config = dict(
    dataset='microscope photos of single blood and bone marrow cells',
    train_examples=194171,
    horizontal_flip=True,
    rotation_deg=5,
    kernel_size=3,
    widths=[48, 96, 192, 384],
    downsampling='max',
    init='trunc_normal_002',
    steps=11700,
    batch_size=256,
    weight_decay=0.2,
    adamw_weight_decay_other_params=0.05,
)
Rows from block 4, named by matrix and row number. Each number is 200 + 20 x the weight over its row's rms, rounded and kept within 0 to 999. All counts start at 0.
# conv: 3x3 conv (model.blocks.4.conv.weight, 96x96x3x3), inputs 10-19, a 3x3 kernel for each
conv.13,203,161,218,188,211,218,204,178,206,198,179,165,179,222,224,225,212,199,196,205,173,186,204,186,198,191,201,170,228,176,213,223,184,213,182,182,185,183,213,200,226,210,204,197,149,212,211,184,183,174,195,204,209,173,227,203,201,188,180,220,190,196,221,212,163,226,210,196,236,195,238,173,193,183,207,208,206,212,224,186,179,188,223,180,247,200,204,183,187,237
conv.14,196,226,173,157,269,206,214,186,203,211,210,199,212,206,177,209,179,209,222,207,188,200,190,199,183,215,213,202,195,176,193,198,202,146,213,205,210,167,189,221,217,186,210,185,203,229,190,219,199,188,158,204,237,168,226,149,221,224,196,169,230,205,179,185,222,179,189,183,208,217,182,194,207,210,164,200,246,214,197,221,194,206,226,207,210,196,176,224,174,189
conv.15,220,186,183,212,193,199,168,209,150,169,189,168,194,178,195,183,208,204,192,212,212,187,205,220,216,196,202,196,232,211,217,215,180,208,234,243,196,181,206,208,201,174,180,184,220,189,172,206,168,192,164,223,176,194,198,172,209,179,197,187,199,198,203,212,203,162,195,203,197,205,157,200,227,150,208,181,175,227,181,184,189,179,199,237,191,231,190,206,187,163
conv.16,222,191,193,166,193,184,180,200,208,188,181,201,204,202,174,219,175,235,181,219,187,185,201,201,207,215,233,200,199,234,243,196,214,236,195,186,199,214,203,194,189,221,209,201,191,211,207,227,181,190,169,174,232,206,223,209,194,182,193,196,170,243,208,168,186,174,217,188,168,189,223,192,186,227,225,196,201,220,173,205,202,187,189,173,206,164,178,205,185,185
conv.17,199,191,196,183,221,193,190,209,202,203,220,214,177,165,226,202,277,179,225,250,214,158,187,201,245,182,171,196,220,214,182,224,183,219,168,196,176,215,217,199,178,173,190,201,213,187,203,199,194,196,203,201,192,199,203,211,199,201,192,189,194,204,216,200,169,210,198,208,199,225,192,189,177,206,206,219,170,222,183,199,204,201,171,211,207,196,187,215,226,201
conv.18,198,203,189,184,204,226,215,162,205,212,187,253,193,173,185,180,248,217,189,213,229,208,169,192,218,224,189,200,211,206,205,191,165,218,196,179,181,212,224,224,179,149,210,185,194,180,197,215,193,174,190,195,209,216,194,213,220,216,176,210,207,188,199,202,212,212,209,202,168,195,195,207,193,169,217,180,216,175,187,197,203,222,203,243,180,227,161,225,211,199
conv.19,188,189,219,215,175,152,176,189,230,179,246,160,186,224,233,180,179,170,197,192,180,222,259,211,197,202,217,176,214,234,177,203,187,191,196,180,187,193,207,200,206,199,184,208,172,206,191,171,204,213,197,204,177,196,223,178,173,188,222,208,191,191,187,169,202,185,189,182,238,207,168,185,183,210,217,194,170,188,205,179,201,193,207,182,176,225,227,203,195,199
conv.20,133,189,189,214,252,203,185,210,244,181,206,200,223,226,181,213,190,167,201,206,176,183,206,167,205,207,203,225,193,160,227,197,185,179,203,192,201,220,179,220,170,207,213,200,205,207,214,217,173,178,163,211,243,176,203,206,215,221,184,147,225,185,208,182,193,191,223,216,180,194,202,218,180,218,183,220,214,177,212,205,238,202,203,192,192,189,217,182,197,221
conv.21,176,180,209,216,191,184,205,215,201,203,223,195,193,177,177,177,192,223,188,200,190,192,168,189,205,211,199,190,209,201,190,221,155,218,186,183,166,202,219,203,194,163,214,200,178,199,193,248,188,200,192,185,179,171,188,198,237,202,178,195,189,188,160,185,247,224,160,204,197,218,167,205,194,182,226,207,199,173,220,193,202,179,208,193,177,213,180,170,209,202
conv.22,200,191,192,191,202,198,180,188,206,264,154,182,178,241,229,256,162,156,207,167,198,187,208,202,195,146,229,254,161,153,202,223,196,218,194,187,236,206,187,167,203,205,214,216,186,197,187,203,210,204,170,211,171,217,216,185,221,194,196,189,205,201,208,182,190,201,206,225,213,165,204,204,220,182,194,190,208,186,206,181,210,181,198,216,201,189,194,207,222,210
conv.23,241,196,191,205,166,219,181,214,180,202,205,176,198,167,231,240,176,204,167,188,159,175,208,233,215,170,224,218,201,207,187,164,211,194,199,224,201,224,193,194,159,203,196,196,173,202,169,194,213,184,182,185,193,235,199,188,202,204,204,203,203,189,183,186,207,202,207,207,203,152,211,189,209,217,188,210,175,191,199,211,197,195,186,201,217,154,180,229,233,167
conv.24,186,228,174,233,192,174,169,198,193,199,240,195,193,185,210,170,255,200,197,203,221,212,169,205,214,244,207,193,212,199,193,174,212,192,207,209,192,187,191,206,174,213,178,237,244,213,194,210,191,183,195,206,224,162,192,206,205,221,189,184,196,211,205,212,162,213,179,190,204,172,188,206,184,188,193,220,212,156,171,213,200,191,222,203,218,237,170,168,194,227
conv.25,199,182,207,196,193,172,197,207,185,178,199,180,177,239,259,172,206,184,240,215,168,225,217,227,161,178,173,227,201,214,209,223,209,185,210,225,208,209,189,183,192,205,160,186,213,221,192,167,186,215,217,197,180,188,233,201,144,190,168,211,191,184,232,198,184,186,180,186,228,200,188,194,204,227,192,187,185,207,200,180,193,199,250,224,215,162,204,207,174,191
conv.26,200,203,180,189,192,169,207,220,216,178,190,195,173,181,190,213,198,219,178,162,180,219,234,205,193,212,213,190,184,219,239,202,237,194,191,238,203,164,203,189,198,197,236,194,245,187,194,219,187,184,182,207,190,218,201,199,204,211,177,184,186,202,194,169,196,175,201,207,191,208,204,196,208,183,191,218,183,199,220,165,223,174,176,199,178,210,203,213,209,194
conv.27,210,204,179,186,200,160,181,209,162,208,192,177,189,198,208,227,188,185,199,204,191,171,200,219,235,187,160,224,166,205,236,216,204,216,166,183,180,191,169,195,178,210,228,207,170,228,197,167,204,197,213,212,177,188,214,190,179,188,195,206,184,206,197,210,189,203,184,186,205,174,183,213,231,179,174,174,192,210,175,196,203,191,206,182,230,182,215,178,226,210
conv.28,217,205,236,185,203,186,173,215,212,150,203,197,184,211,237,210,161,222,181,197,196,195,195,184,201,199,212,213,180,195,218,174,183,188,204,223,213,189,201,189,187,170,169,190,197,172,175,197,181,190,178,183,214,225,170,215,202,198,229,193,203,204,218,222,241,239,233,173,189,184,225,161,213,213,195,186,181,182,194,199,204,175,223,202,190,199,217,212,211,215
conv.29,171,244,165,190,212,194,210,188,186,203,211,203,202,182,183,201,212,214,175,187,176,247,229,209,171,219,194,226,210,187,217,200,191,175,171,229,211,220,223,237,229,241,182,197,205,238,176,178,241,162,187,194,197,213,233,205,183,210,168,190,170,210,243,199,200,196,208,209,227,220,238,249,233,185,220,187,228,209,201,217,215,178,169,153,183,194,209,197,212,230
conv.30,180,229,206,186,202,201,200,216,180,202,185,210,195,231,199,184,159,252,207,184,227,216,224,170,174,190,247,228,181,251,219,177,160,198,173,200,195,196,217,210,188,162,188,170,226,192,186,199,194,182,204,191,181,246,188,199,202,188,201,198,184,185,215,208,197,208,192,254,177,158,236,189,200,211,206,183,177,189,187,210,191,186,222,203,180,186,244,167,193,210
conv.31,184,219,232,186,203,173,229,213,243,200,216,196,222,181,186,203,206,189,206,216,212,182,180,205,167,193,227,192,198,208,211,209,207,199,193,207,200,215,219,204,188,211,216,211,208,204,212,221,211,203,185,189,185,182,224,201,190,215,215,212,182,187,184,180,208,197,206,213,194,216,200,195,215,219,230,184,213,164,223,213,213,165,205,198,200,165,173,191,215,183
conv.32,192,184,220,188,177,208,202,216,207,197,176,224,242,195,211,193,211,196,213,199,203,207,203,218,218,212,213,215,139,219,232,182,198,194,189,222,202,203,190,186,210,198,189,189,174,188,186,173,200,185,232,183,188,220,206,186,190,192,163,214,201,184,205,186,210,183,188,182,212,201,199,179,223,138,223,178,202,204,204,192,231,196,178,183,187,189,221,181,193,212
conv.33,189,201,199,189,197,176,219,189,210,183,167,196,198,209,202,229,188,198,171,186,219,174,235,211,169,187,182,153,195,183,186,204,216,237,208,201,191,179,199,201,235,195,199,201,192,192,207,204,183,186,185,196,188,201,193,201,210,198,180,209,193,214,191,219,241,179,176,165,227,227,204,200,223,183,188,204,185,194,200,174,213,199,160,182,190,202,252,209,211,169
conv.34,188,165,173,155,209,196,194,231,149,185,185,201,170,205,196,206,198,205,181,170,186,197,202,189,240,206,204,201,173,194,162,210,204,224,215,215,198,211,190,192,197,179,212,189,177,193,191,203,168,182,191,174,185,206,202,213,185,202,193,171,222,165,209,196,182,176,211,200,199,179,211,184,219,169,198,180,185,186,188,201,207,181,215,242,204,220,209,193,234,179
conv.35,186,224,199,198,179,232,183,216,202,164,222,195,190,198,216,172,204,191,183,193,192,182,207,221,211,212,191,193,197,209,187,203,220,185,204,209,202,221,231,201,161,223,211,209,212,202,233,207,172,206,233,189,212,207,208,209,219,187,194,243,209,163,206,199,241,193,232,218,206,175,207,180,230,194,210,211,174,185,195,206,210,182,204,229,191,203,214,228,233,180
conv.36,209,177,178,201,189,183,214,242,203,164,225,244,183,197,206,193,207,192,180,195,200,205,196,177,206,208,173,177,183,215,191,202,169,213,200,178,199,172,190,204,203,217,214,212,183,189,243,225,185,159,218,215,154,206,158,204,254,193,167,198,201,186,196,190,176,207,179,197,230,185,216,203,180,179,206,205,190,188,262,211,204,199,175,198,215,214,227,190,193,206
conv.37,209,216,170,187,215,188,202,180,210,223,202,179,218,197,197,195,169,219,202,191,173,202,206,192,204,212,205,216,206,192,209,201,170,223,201,189,199,202,174,181,181,156,182,149,212,193,200,179,204,206,218,200,182,220,192,201,169,212,185,211,220,209,228,198,186,215,194,204,171,176,161,204,188,204,168,174,179,213,169,241,188,212,210,175,191,208,197,180,190,194
conv.38,209,201,187,181,200,193,193,189,201,179,183,187,217,176,232,187,238,186,191,220,168,241,174,199,226,192,180,195,205,191,230,147,227,204,219,175,189,224,207,203,164,189,202,224,198,190,230,183,190,166,222,196,193,186,212,208,200,218,209,205,226,168,191,206,172,203,167,216,219,180,231,188,209,209,195,196,179,183,177,223,184,225,186,213,210,247,141,177,177,207
conv.39,186,203,206,189,189,186,184,212,226,193,229,210,186,231,221,196,194,220,207,210,209,210,229,165,187,192,219,195,224,250,189,226,168,246,162,209,215,186,194,175,205,201,208,182,227,168,202,206,225,203,216,213,195,208,187,191,193,205,203,216,194,229,179,217,231,181,196,206,175,196,155,209,180,199,201,187,173,186,181,195,252,184,221,174,222,199,228,181,191,223
conv.40,203,173,176,193,187,199,193,198,187,209,223,205,200,200,185,208,202,191,201,214,231,175,219,182,207,176,189,203,172,211,167,194,204,203,195,176,174,189,208,217,191,195,214,192,181,182,195,200,211,180,204,203,223,190,193,195,211,201,172,201,183,240,222,205,247,218,213,208,204,171,213,195,214,153,192,191,175,190,172,210,201,188,208,205,181,222,219,192,206,160
conv.41,202,192,165,213,231,209,206,207,237,203,185,184,206,184,208,225,184,201,193,214,214,180,192,201,201,229,199,207,210,223,215,209,172,184,210,212,204,184,204,188,193,207,209,225,221,195,195,238,197,182,161,234,217,217,164,183,220,206,188,196,233,206,214,196,209,197,195,242,166,204,213,209,220,200,186,212,191,191,205,191,243,210,212,193,168,208,201,191,240,201
conv.42,178,192,195,200,262,203,213,215,233,202,186,224,214,199,176,199,209,177,209,193,206,177,213,203,216,220,217,219,212,170,226,196,186,193,216,199,170,208,205,250,188,183,228,220,235,180,196,212,156,189,199,245,255,169,185,191,202,222,187,190,245,192,203,185,196,188,200,207,184,235,192,203,225,214,202,211,198,185,191,217,234,207,181,176,203,185,209,168,213,205
conv.43,184,196,228,227,213,214,167,212,197,190,186,214,186,210,188,193,192,212,191,162,228,213,173,209,191,210,208,183,192,208,210,194,189,221,167,188,222,221,178,171,183,206,210,189,231,169,205,151,199,191,253,232,172,245,178,209,207,200,220,233,245,163,210,202,209,215,161,205,196,220,188,183,172,201,206,217,194,243,234,191,187,219,203,211,182,224,192,214,202,198
conv.44,180,189,222,203,243,211,226,197,190,194,192,186,200,202,195,191,204,204,208,181,196,214,185,222,177,207,179,212,194,178,177,197,212,224,184,222,227,194,180,193,192,259,200,217,197,158,167,208,197,226,175,210,254,201,159,182,218,254,183,170,233,221,190,199,190,219,191,204,204,230,196,208,163,228,191,262,207,170,202,191,244,186,186,218,178,208,223,221,186,193
conv.45,194,216,170,234,254,231,225,180,218,237,227,191,196,202,192,189,199,198,214,206,183,210,186,186,202,197,203,182,221,179,184,200,212,221,192,232,211,201,217,211,193,188,191,233,211,179,200,209,235,191,180,181,214,227,179,179,209,199,179,183,185,244,225,171,202,197,218,200,174,208,186,220,185,186,208,213,249,194,190,202,214,196,207,177,181,191,178,215,207,195
conv.46,213,196,197,225,178,209,210,198,184,176,194,254,236,173,209,169,256,160,168,266,233,203,170,168,196,208,165,167,229,202,213,198,198,196,182,159,180,183,217,222,190,191,200,208,205,207,229,198,192,197,178,198,211,173,172,178,213,183,203,197,189,185,215,203,216,206,200,186,176,212,221,205,184,171,198,199,173,200,196,191,219,247,153,211,190,232,203,202,193,196
conv.47,191,220,188,212,217,199,177,151,230,204,190,173,204,218,186,200,203,204,202,185,184,195,225,177,209,189,193,204,229,186,207,181,167,180,189,203,247,218,201,174,163,209,184,196,204,188,180,219,236,245,175,175,223,189,196,171,212,259,194,192,194,223,233,163,190,206,232,190,212,225,180,197,202,200,208,234,234,208,148,187,201,195,203,181,197,196,212,201,194,194
conv.48,235,219,191,153,214,221,210,170,190,179,224,202,180,189,221,193,225,194,176,216,180,206,201,192,232,254,203,207,222,185,183,183,188,197,205,195,211,184,198,192,177,193,212,237,193,168,185,182,269,246,204,184,201,179,211,162,195,239,217,189,176,201,202,211,202,214,203,175,195,177,186,204,238,193,182,184,256,192,184,205,193,191,188,211,222,191,187,204,218,210
conv.49,216,188,179,204,179,200,214,189,189,181,214,218,161,168,187,194,284,222,195,200,174,188,185,211,208,253,192,156,243,197,154,189,235,180,248,197,201,179,224,188,181,173,209,229,216,187,208,185,192,174,174,194,176,206,192,202,199,206,196,180,204,183,205,179,163,224,206,195,204,208,168,198,223,194,204,186,162,199,198,190,204,171,204,187,188,248,186,204,203,231
conv.50,195,181,202,195,192,192,168,199,238,209,225,229,189,172,157,206,237,199,205,182,205,186,193,177,250,251,189,193,228,201,198,162,199,216,245,213,209,232,209,195,191,183,191,213,207,202,220,195,220,188,172,193,194,178,203,187,195,228,212,147,196,191,206,208,186,203,204,176,199,176,192,183,219,215,190,178,207,204,170,203,193,184,173,200,216,227,186,186,198,209
conv.51,211,216,211,200,225,215,209,182,173,194,185,189,233,206,199,219,183,194,200,203,217,196,211,206,203,203,194,192,216,199,215,213,206,209,178,191,202,215,176,230,171,197,172,199,175,207,208,200,200,217,240,198,239,199,216,196,215,224,199,243,224,184,232,195,225,183,214,163,190,200,204,177,196,187,204,217,169,196,181,170,206,212,225,236,226,205,184,224,216,187
conv.52,202,211,205,189,178,182,218,197,216,214,196,213,242,210,164,204,221,209,201,195,225,238,183,208,226,220,210,238,226,208,242,185,183,189,177,178,220,176,214,193,208,202,174,218,194,190,208,197,197,170,201,221,181,225,189,190,195,210,164,195,191,174,206,191,206,213,186,221,202,195,198,195,209,200,206,166,197,193,198,207,190,242,218,178,225,209,205,176,190,196
conv.53,157,208,204,208,171,173,239,200,199,195,236,199,214,236,205,158,192,191,217,215,172,200,206,189,202,167,186,187,206,175,234,203,169,210,201,202,190,196,176,200,197,182,204,208,218,194,211,187,190,198,230,179,180,214,200,208,198,195,198,188,175,202,180,210,224,223,185,192,178,174,203,181,182,206,177,179,188,193,210,205,205,208,213,182,204,175,201,223,192,179
conv.54,196,169,189,187,148,208,190,213,174,191,217,223,177,178,227,211,224,213,171,241,182,171,186,185,169,205,216,185,179,203,195,195,204,186,206,192,182,213,177,181,186,194,176,190,197,222,201,192,177,178,188,185,212,214,192,228,189,197,219,181,189,171,202,216,165,245,215,193,200,188,196,200,185,167,205,245,180,184,198,174,193,192,164,256,195,184,184,248,226,167
conv.55,243,206,212,204,178,219,224,165,189,183,229,189,216,194,230,173,197,176,192,212,188,200,213,219,170,178,193,191,177,204,211,200,206,203,178,176,224,239,223,222,202,194,200,190,178,218,170,187,229,191,183,195,217,194,231,237,215,248,214,195,182,198,231,215,197,229,178,210,222,228,205,218,214,233,221,208,218,205,185,205,191,200,206,199,186,186,203,163,225,191
conv.56,229,179,239,210,154,146,213,225,186,186,216,220,182,192,226,183,220,208,172,213,207,220,212,199,206,242,195,190,241,207,208,196,204,206,178,192,190,228,207,193,195,210,224,188,198,185,224,243,187,174,212,204,180,185,184,210,254,164,187,229,200,153,191,207,188,202,202,195,194,206,237,189,210,184,240,211,166,185,210,193,186,211,200,190,185,198,182,217,224,175
conv.57,225,221,193,191,244,192,157,225,187,168,183,184,185,209,206,196,183,187,182,180,214,191,228,206,188,187,183,222,179,207,186,190,205,207,210,196,243,206,192,202,190,203,221,152,200,196,191,209,218,172,205,230,206,208,204,173,209,205,213,233,231,197,188,208,178,197,203,206,195,203,215,197,216,197,214,253,216,198,208,219,190,215,189,185,181,183,223,184,203,184
conv.58,181,194,237,200,208,201,147,185,223,173,175,207,212,226,205,202,202,204,192,184,207,164,216,215,164,195,216,200,229,217,210,204,186,189,204,220,206,206,177,191,196,176,179,209,172,190,181,183,221,207,211,224,191,225,207,212,178,232,194,242,195,198,210,233,229,216,206,222,209,201,198,206,189,194,229,192,189,188,184,202,191,219,231,216,204,227,202,197,175,194
conv.59,207,235,173,199,190,208,199,193,200,165,206,224,247,156,155,207,207,188,179,253,190,193,169,184,197,218,164,181,195,208,227,244,169,187,186,198,172,187,234,222,204,191,214,174,174,184,233,209,195,179,184,207,161,203,185,221,196,189,200,189,202,213,169,180,189,202,187,210,183,211,213,208,191,180,187,224,233,207,155,181,201,245,193,210,190,187,184,219,211,188
conv.60,204,191,171,225,157,176,214,209,196,199,206,209,190,194,208,181,208,191,189,230,218,190,187,197,187,201,201,207,198,179,199,195,205,202,180,181,187,186,182,233,185,193,190,200,178,210,256,228,182,199,219,164,186,200,183,228,217,175,204,234,175,199,192,205,213,185,198,208,196,204,226,197,150,191,214,183,171,207,203,206,206,235,219,183,207,183,209,170,195,183
conv.61,185,197,200,211,170,203,181,175,201,197,218,182,171,196,196,213,188,187,185,188,191,137,211,171,201,180,205,192,174,236,132,193,205,190,205,217,201,192,189,159,193,191,221,208,206,179,217,224,190,191,169,198,191,185,179,229,201,187,212,180,203,185,202,214,205,209,210,149,214,196,222,204,216,196,179,201,181,208,205,178,197,185,242,212,211,208,193,203,235,183
conv.62,178,194,219,213,187,192,212,198,186,224,197,180,183,229,192,189,215,186,230,208,222,190,185,208,197,213,196,224,193,193,197,218,192,223,191,216,179,228,194,219,239,177,206,223,172,216,188,197,171,189,194,206,204,191,202,187,203,202,226,172,207,202,197,190,205,188,233,198,224,183,195,199,178,207,210,187,197,202,228,183,193,227,257,168,189,161,182,188,203,245
conv.63,193,185,174,182,188,222,225,176,201,181,208,198,240,219,219,195,198,202,216,245,197,202,207,221,177,177,175,156,256,207,181,224,208,175,189,187,212,197,227,156,225,181,203,189,173,196,179,180,202,182,206,173,194,227,228,179,188,179,193,212,190,208,215,172,197,202,211,205,196,204,197,182,193,215,188,162,197,202,224,177,193,246,224,194,187,161,183,178,202,203
conv.64,163,176,181,210,253,194,209,184,189,165,178,208,186,171,211,213,192,216,198,195,156,197,176,218,206,201,198,204,176,210,196,199,194,239,181,197,211,185,175,188,158,180,221,207,213,191,184,216,159,145,200,238,204,215,170,203,209,190,161,192,194,200,227,179,207,207,223,230,210,167,191,195,167,183,203,217,221,217,216,177,187,187,147,214,238,208,216,186,198,203
conv.65,206,184,182,209,210,209,205,198,215,187,209,199,193,234,205,189,182,207,234,204,234,198,191,177,194,160,215,217,234,227,178,212,203,202,170,227,197,238,212,207,240,220,230,181,209,215,158,198,202,193,206,212,208,232,172,209,216,208,185,190,188,208,239,201,200,162,189,219,177,185,211,208,222,175,181,202,219,203,217,191,225,197,195,210,178,198,184,214,211,178
conv.66,185,201,203,206,202,221,157,191,210,188,193,179,237,188,219,210,211,184,238,247,185,201,191,224,177,203,178,220,214,188,212,216,237,198,171,176,180,184,195,209,229,224,188,183,203,176,222,198,189,186,182,205,238,197,179,194,190,207,182,191,195,223,185,196,196,178,216,203,225,170,204,204,191,175,191,220,170,214,194,198,199,226,199,240,165,184,184,232,219,202
conv.67,176,182,207,188,179,187,180,239,195,253,214,171,240,218,195,183,182,190,188,184,184,214,217,182,218,225,193,218,194,201,212,182,183,220,166,161,181,221,184,181,186,195,209,177,221,190,206,209,197,179,217,213,198,221,181,210,222,171,188,197,221,174,208,199,206,207,160,209,189,173,204,207,177,190,197,186,175,205,207,214,172,188,177,189,206,207,220,238,195,167
conv.68,200,216,180,216,225,186,233,176,162,219,178,216,222,215,227,201,185,176,184,149,174,189,230,237,199,207,203,202,209,209,208,183,193,171,197,201,187,173,203,192,200,202,209,199,231,195,203,173,212,248,190,233,216,240,217,195,192,184,216,200,229,193,234,214,207,186,182,197,182,192,226,197,193,189,207,235,177,190,191,195,238,223,190,219,215,226,236,228,194,195
conv.69,201,182,185,195,223,209,184,184,186,217,208,162,165,166,258,246,198,191,217,201,172,153,210,211,228,211,189,236,214,168,194,202,228,208,205,164,196,205,160,182,161,225,207,227,181,215,192,181,169,198,212,207,194,175,203,183,210,187,229,182,216,188,207,162,223,181,199,214,191,188,196,197,178,190,194,187,211,203,187,197,184,234,199,183,223,149,232,201,216,227
conv.70,198,191,192,188,193,183,187,192,203,227,183,193,271,194,173,233,230,197,191,166,187,280,208,162,228,190,212,217,194,164,249,177,174,239,232,155,193,200,170,182,179,178,242,215,199,195,212,194,177,224,191,207,205,184,191,208,193,175,217,190,207,197,200,200,176,214,188,189,204,182,193,191,183,191,191,185,185,220,180,192,205,224,190,214,202,212,187,207,187,202
conv.71,191,229,204,245,201,185,217,237,203,219,186,234,195,211,204,193,190,174,185,209,196,184,217,231,204,181,204,174,196,184,198,198,202,214,207,187,201,195,186,174,195,181,213,185,172,196,206,211,195,231,194,178,203,227,198,196,190,214,193,180,216,200,235,222,195,195,185,170,179,193,212,206,165,193,211,196,189,207,216,200,221,205,210,164,221,202,193,214,246,169
conv.72,173,202,219,182,179,202,215,208,194,171,181,172,211,243,187,203,179,195,158,171,175,203,236,179,178,205,222,155,162,205,183,241,229,174,218,206,180,179,176,198,259,225,160,175,189,174,174,195,192,193,185,193,186,214,205,179,184,195,189,194,218,213,178,196,193,203,176,213,199,212,211,194,158,204,198,181,196,199,205,178,205,182,177,195,190,205,253,189,194,203
conv.73,189,172,206,184,210,183,202,209,217,232,190,219,211,222,234,175,191,207,205,195,221,198,203,194,208,205,203,220,203,201,196,185,207,201,214,207,203,185,182,229,225,186,179,213,215,171,226,197,193,184,220,192,212,201,197,204,201,202,186,190,201,190,170,202,212,247,197,182,192,195,188,227,189,157,186,190,227,182,203,204,214,208,212,243,155,197,167,157,227,227
conv.74,196,213,209,189,203,193,211,161,199,194,172,209,205,206,206,192,185,202,218,196,184,198,198,191,199,188,216,199,200,234,225,174,179,185,200,207,167,187,233,212,221,200,184,205,215,194,210,188,214,214,202,204,184,209,194,206,190,196,195,222,214,202,230,228,199,210,187,214,197,189,254,204,196,167,223,190,249,207,212,209,162,192,191,205,185,200,171,183,191,233
conv.75,198,196,187,211,174,213,187,230,194,199,176,199,217,218,198,214,186,201,203,172,218,205,212,196,196,204,217,229,205,183,190,174,203,181,203,198,220,159,180,192,187,177,226,235,178,198,165,191,241,186,186,209,181,202,172,167,189,187,195,202,223,225,169,227,181,205,178,193,178,197,199,188,216,184,179,172,201,171,209,210,217,195,192,183,219,190,217,176,168,245
conv.76,218,217,206,176,163,210,215,176,180,226,204,209,211,199,207,202,205,208,198,205,205,178,191,213,214,210,190,220,223,182,165,172,184,189,189,210,184,181,200,181,228,187,213,204,181,173,229,181,237,242,207,163,163,214,232,174,173,186,249,260,178,177,200,204,196,227,190,196,209,195,167,204,215,187,197,147,194,263,202,180,154,198,212,232,194,201,194,209,189,220
conv.77,204,208,190,193,220,181,189,172,188,200,205,181,201,195,178,215,187,159,193,178,181,221,208,201,180,194,197,186,178,198,194,235,215,180,259,196,179,182,186,185,202,211,213,245,161,204,193,203,190,181,200,189,214,188,211,183,171,175,184,174,202,181,198,174,169,204,192,218,210,165,210,213,193,198,181,207,207,209,182,202,181,237,202,162,262,208,192,189,185,196
conv.78,194,220,188,166,183,213,189,177,237,176,172,208,189,203,183,167,191,270,163,201,205,216,206,177,196,276,251,189,192,203,241,207,195,201,215,218,184,203,215,213,239,160,162,179,190,210,206,197,197,179,197,207,213,191,200,210,181,175,201,191,198,183,222,189,191,210,207,197,180,193,203,214,216,190,202,191,187,193,185,194,197,142,185,201,187,188,193,189,205,231
conv.79,215,191,182,196,204,217,185,198,183,184,207,162,208,202,220,204,184,245,197,195,160,223,207,208,178,201,224,200,175,204,241,216,176,182,216,203,204,154,218,210,206,202,177,191,208,192,200,191,221,176,184,184,221,184,194,206,188,201,172,202,166,234,189,190,201,176,195,186,193,207,200,238,188,203,206,199,221,179,203,179,214,215,226,178,237,171,192,190,193,204
conv.80,183,188,214,187,212,189,218,169,216,219,174,189,226,204,168,197,179,185,196,181,235,183,224,176,191,173,188,166,193,192,200,174,218,196,192,186,193,193,185,196,226,185,190,184,174,183,179,208,222,182,197,186,180,228,178,197,188,219,202,208,182,222,210,222,172,188,198,176,239,200,196,217,191,161,219,200,198,192,189,182,228,218,221,187,198,205,183,215,192,176
conv.81,180,198,188,189,225,166,196,221,202,181,219,195,231,214,178,193,211,211,241,246,177,241,204,182,198,216,200,231,214,180,239,153,170,222,180,197,231,173,184,221,198,206,205,185,201,204,189,199,223,200,211,202,185,171,190,181,187,203,210,167,194,196,188,203,192,191,196,207,188,184,158,181,203,190,178,194,222,187,192,178,179,200,186,185,221,222,211,195,195,207
conv.82,204,201,210,201,187,217,204,262,260,174,209,194,178,234,195,197,192,208,160,227,201,207,201,201,187,183,189,215,181,201,191,188,184,191,197,203,214,170,208,212,151,182,188,188,207,199,205,207,220,192,183,188,218,234,183,201,207,168,248,188,201,213,197,196,223,172,221,210,180,223,173,202,200,207,211,187,208,179,212,235,215,158,192,178,194,209,208,217,220,243
conv.83,197,185,206,191,184,220,161,174,179,207,166,191,219,171,171,272,245,175,187,252,202,186,138,201,250,199,160,204,235,178,186,187,189,204,203,193,213,198,193,160,181,199,204,223,213,200,199,183,194,174,205,196,209,185,188,202,187,198,206,194,204,205,187,210,174,177,208,219,230,185,208,206,182,196,209,160,192,207,194,201,188,209,210,204,235,206,189,228,197,159
conv.84,209,214,213,159,172,164,206,196,220,243,210,211,174,191,212,189,198,166,206,199,214,195,202,213,191,216,192,209,226,213,206,176,179,198,209,199,195,215,213,202,177,195,188,195,197,184,189,234,209,231,184,188,155,219,179,191,226,201,245,225,187,155,203,201,185,256,185,181,190,187,188,200,213,204,192,192,202,184,202,181,183,201,221,216,195,193,163,211,225,196
conv.85,158,199,176,199,181,205,182,181,203,204,243,180,205,217,168,206,215,196,215,217,180,197,203,172,237,225,212,231,212,193,190,184,163,224,171,158,164,195,209,175,218,177,207,222,183,215,190,195,175,193,190,207,201,210,186,208,210,181,194,191,199,230,180,213,174,203,195,197,207,166,183,196,177,181,183,177,210,205,205,201,215,205,194,203,205,197,181,203,197,188
conv.86,239,242,157,192,218,243,218,173,212,210,186,199,181,196,190,180,222,222,211,197,200,193,230,213,203,200,218,217,202,217,202,197,212,213,213,181,239,204,171,218,132,204,210,210,206,208,168,179,199,196,187,177,216,255,208,152,205,234,219,196,186,225,229,201,225,152,215,193,204,190,210,172,285,199,175,192,212,214,177,177,234,184,208,183,162,188,222,205,189,171
conv.87,221,227,157,176,207,197,190,216,206,185,226,219,170,196,237,174,171,221,203,281,213,185,187,194,194,242,179,213,252,208,171,207,225,187,220,186,188,224,208,227,217,179,203,207,194,193,194,199,197,171,176,217,182,179,204,175,199,243,145,192,182,204,200,172,202,191,220,178,204,186,231,189,200,202,194,191,216,176,194,232,203,227,186,228,184,159,190,187,207,235
conv.88,199,177,200,190,201,221,201,200,216,206,177,187,175,201,209,153,200,208,183,218,222,195,218,214,173,197,194,169,217,214,224,215,203,234,161,228,220,203,180,194,200,207,208,211,198,200,167,182,187,188,188,188,205,200,188,203,182,190,185,175,197,224,203,203,175,178,219,186,189,227,197,229,183,201,186,222,196,203,201,186,206,173,219,219,185,209,176,156,207,216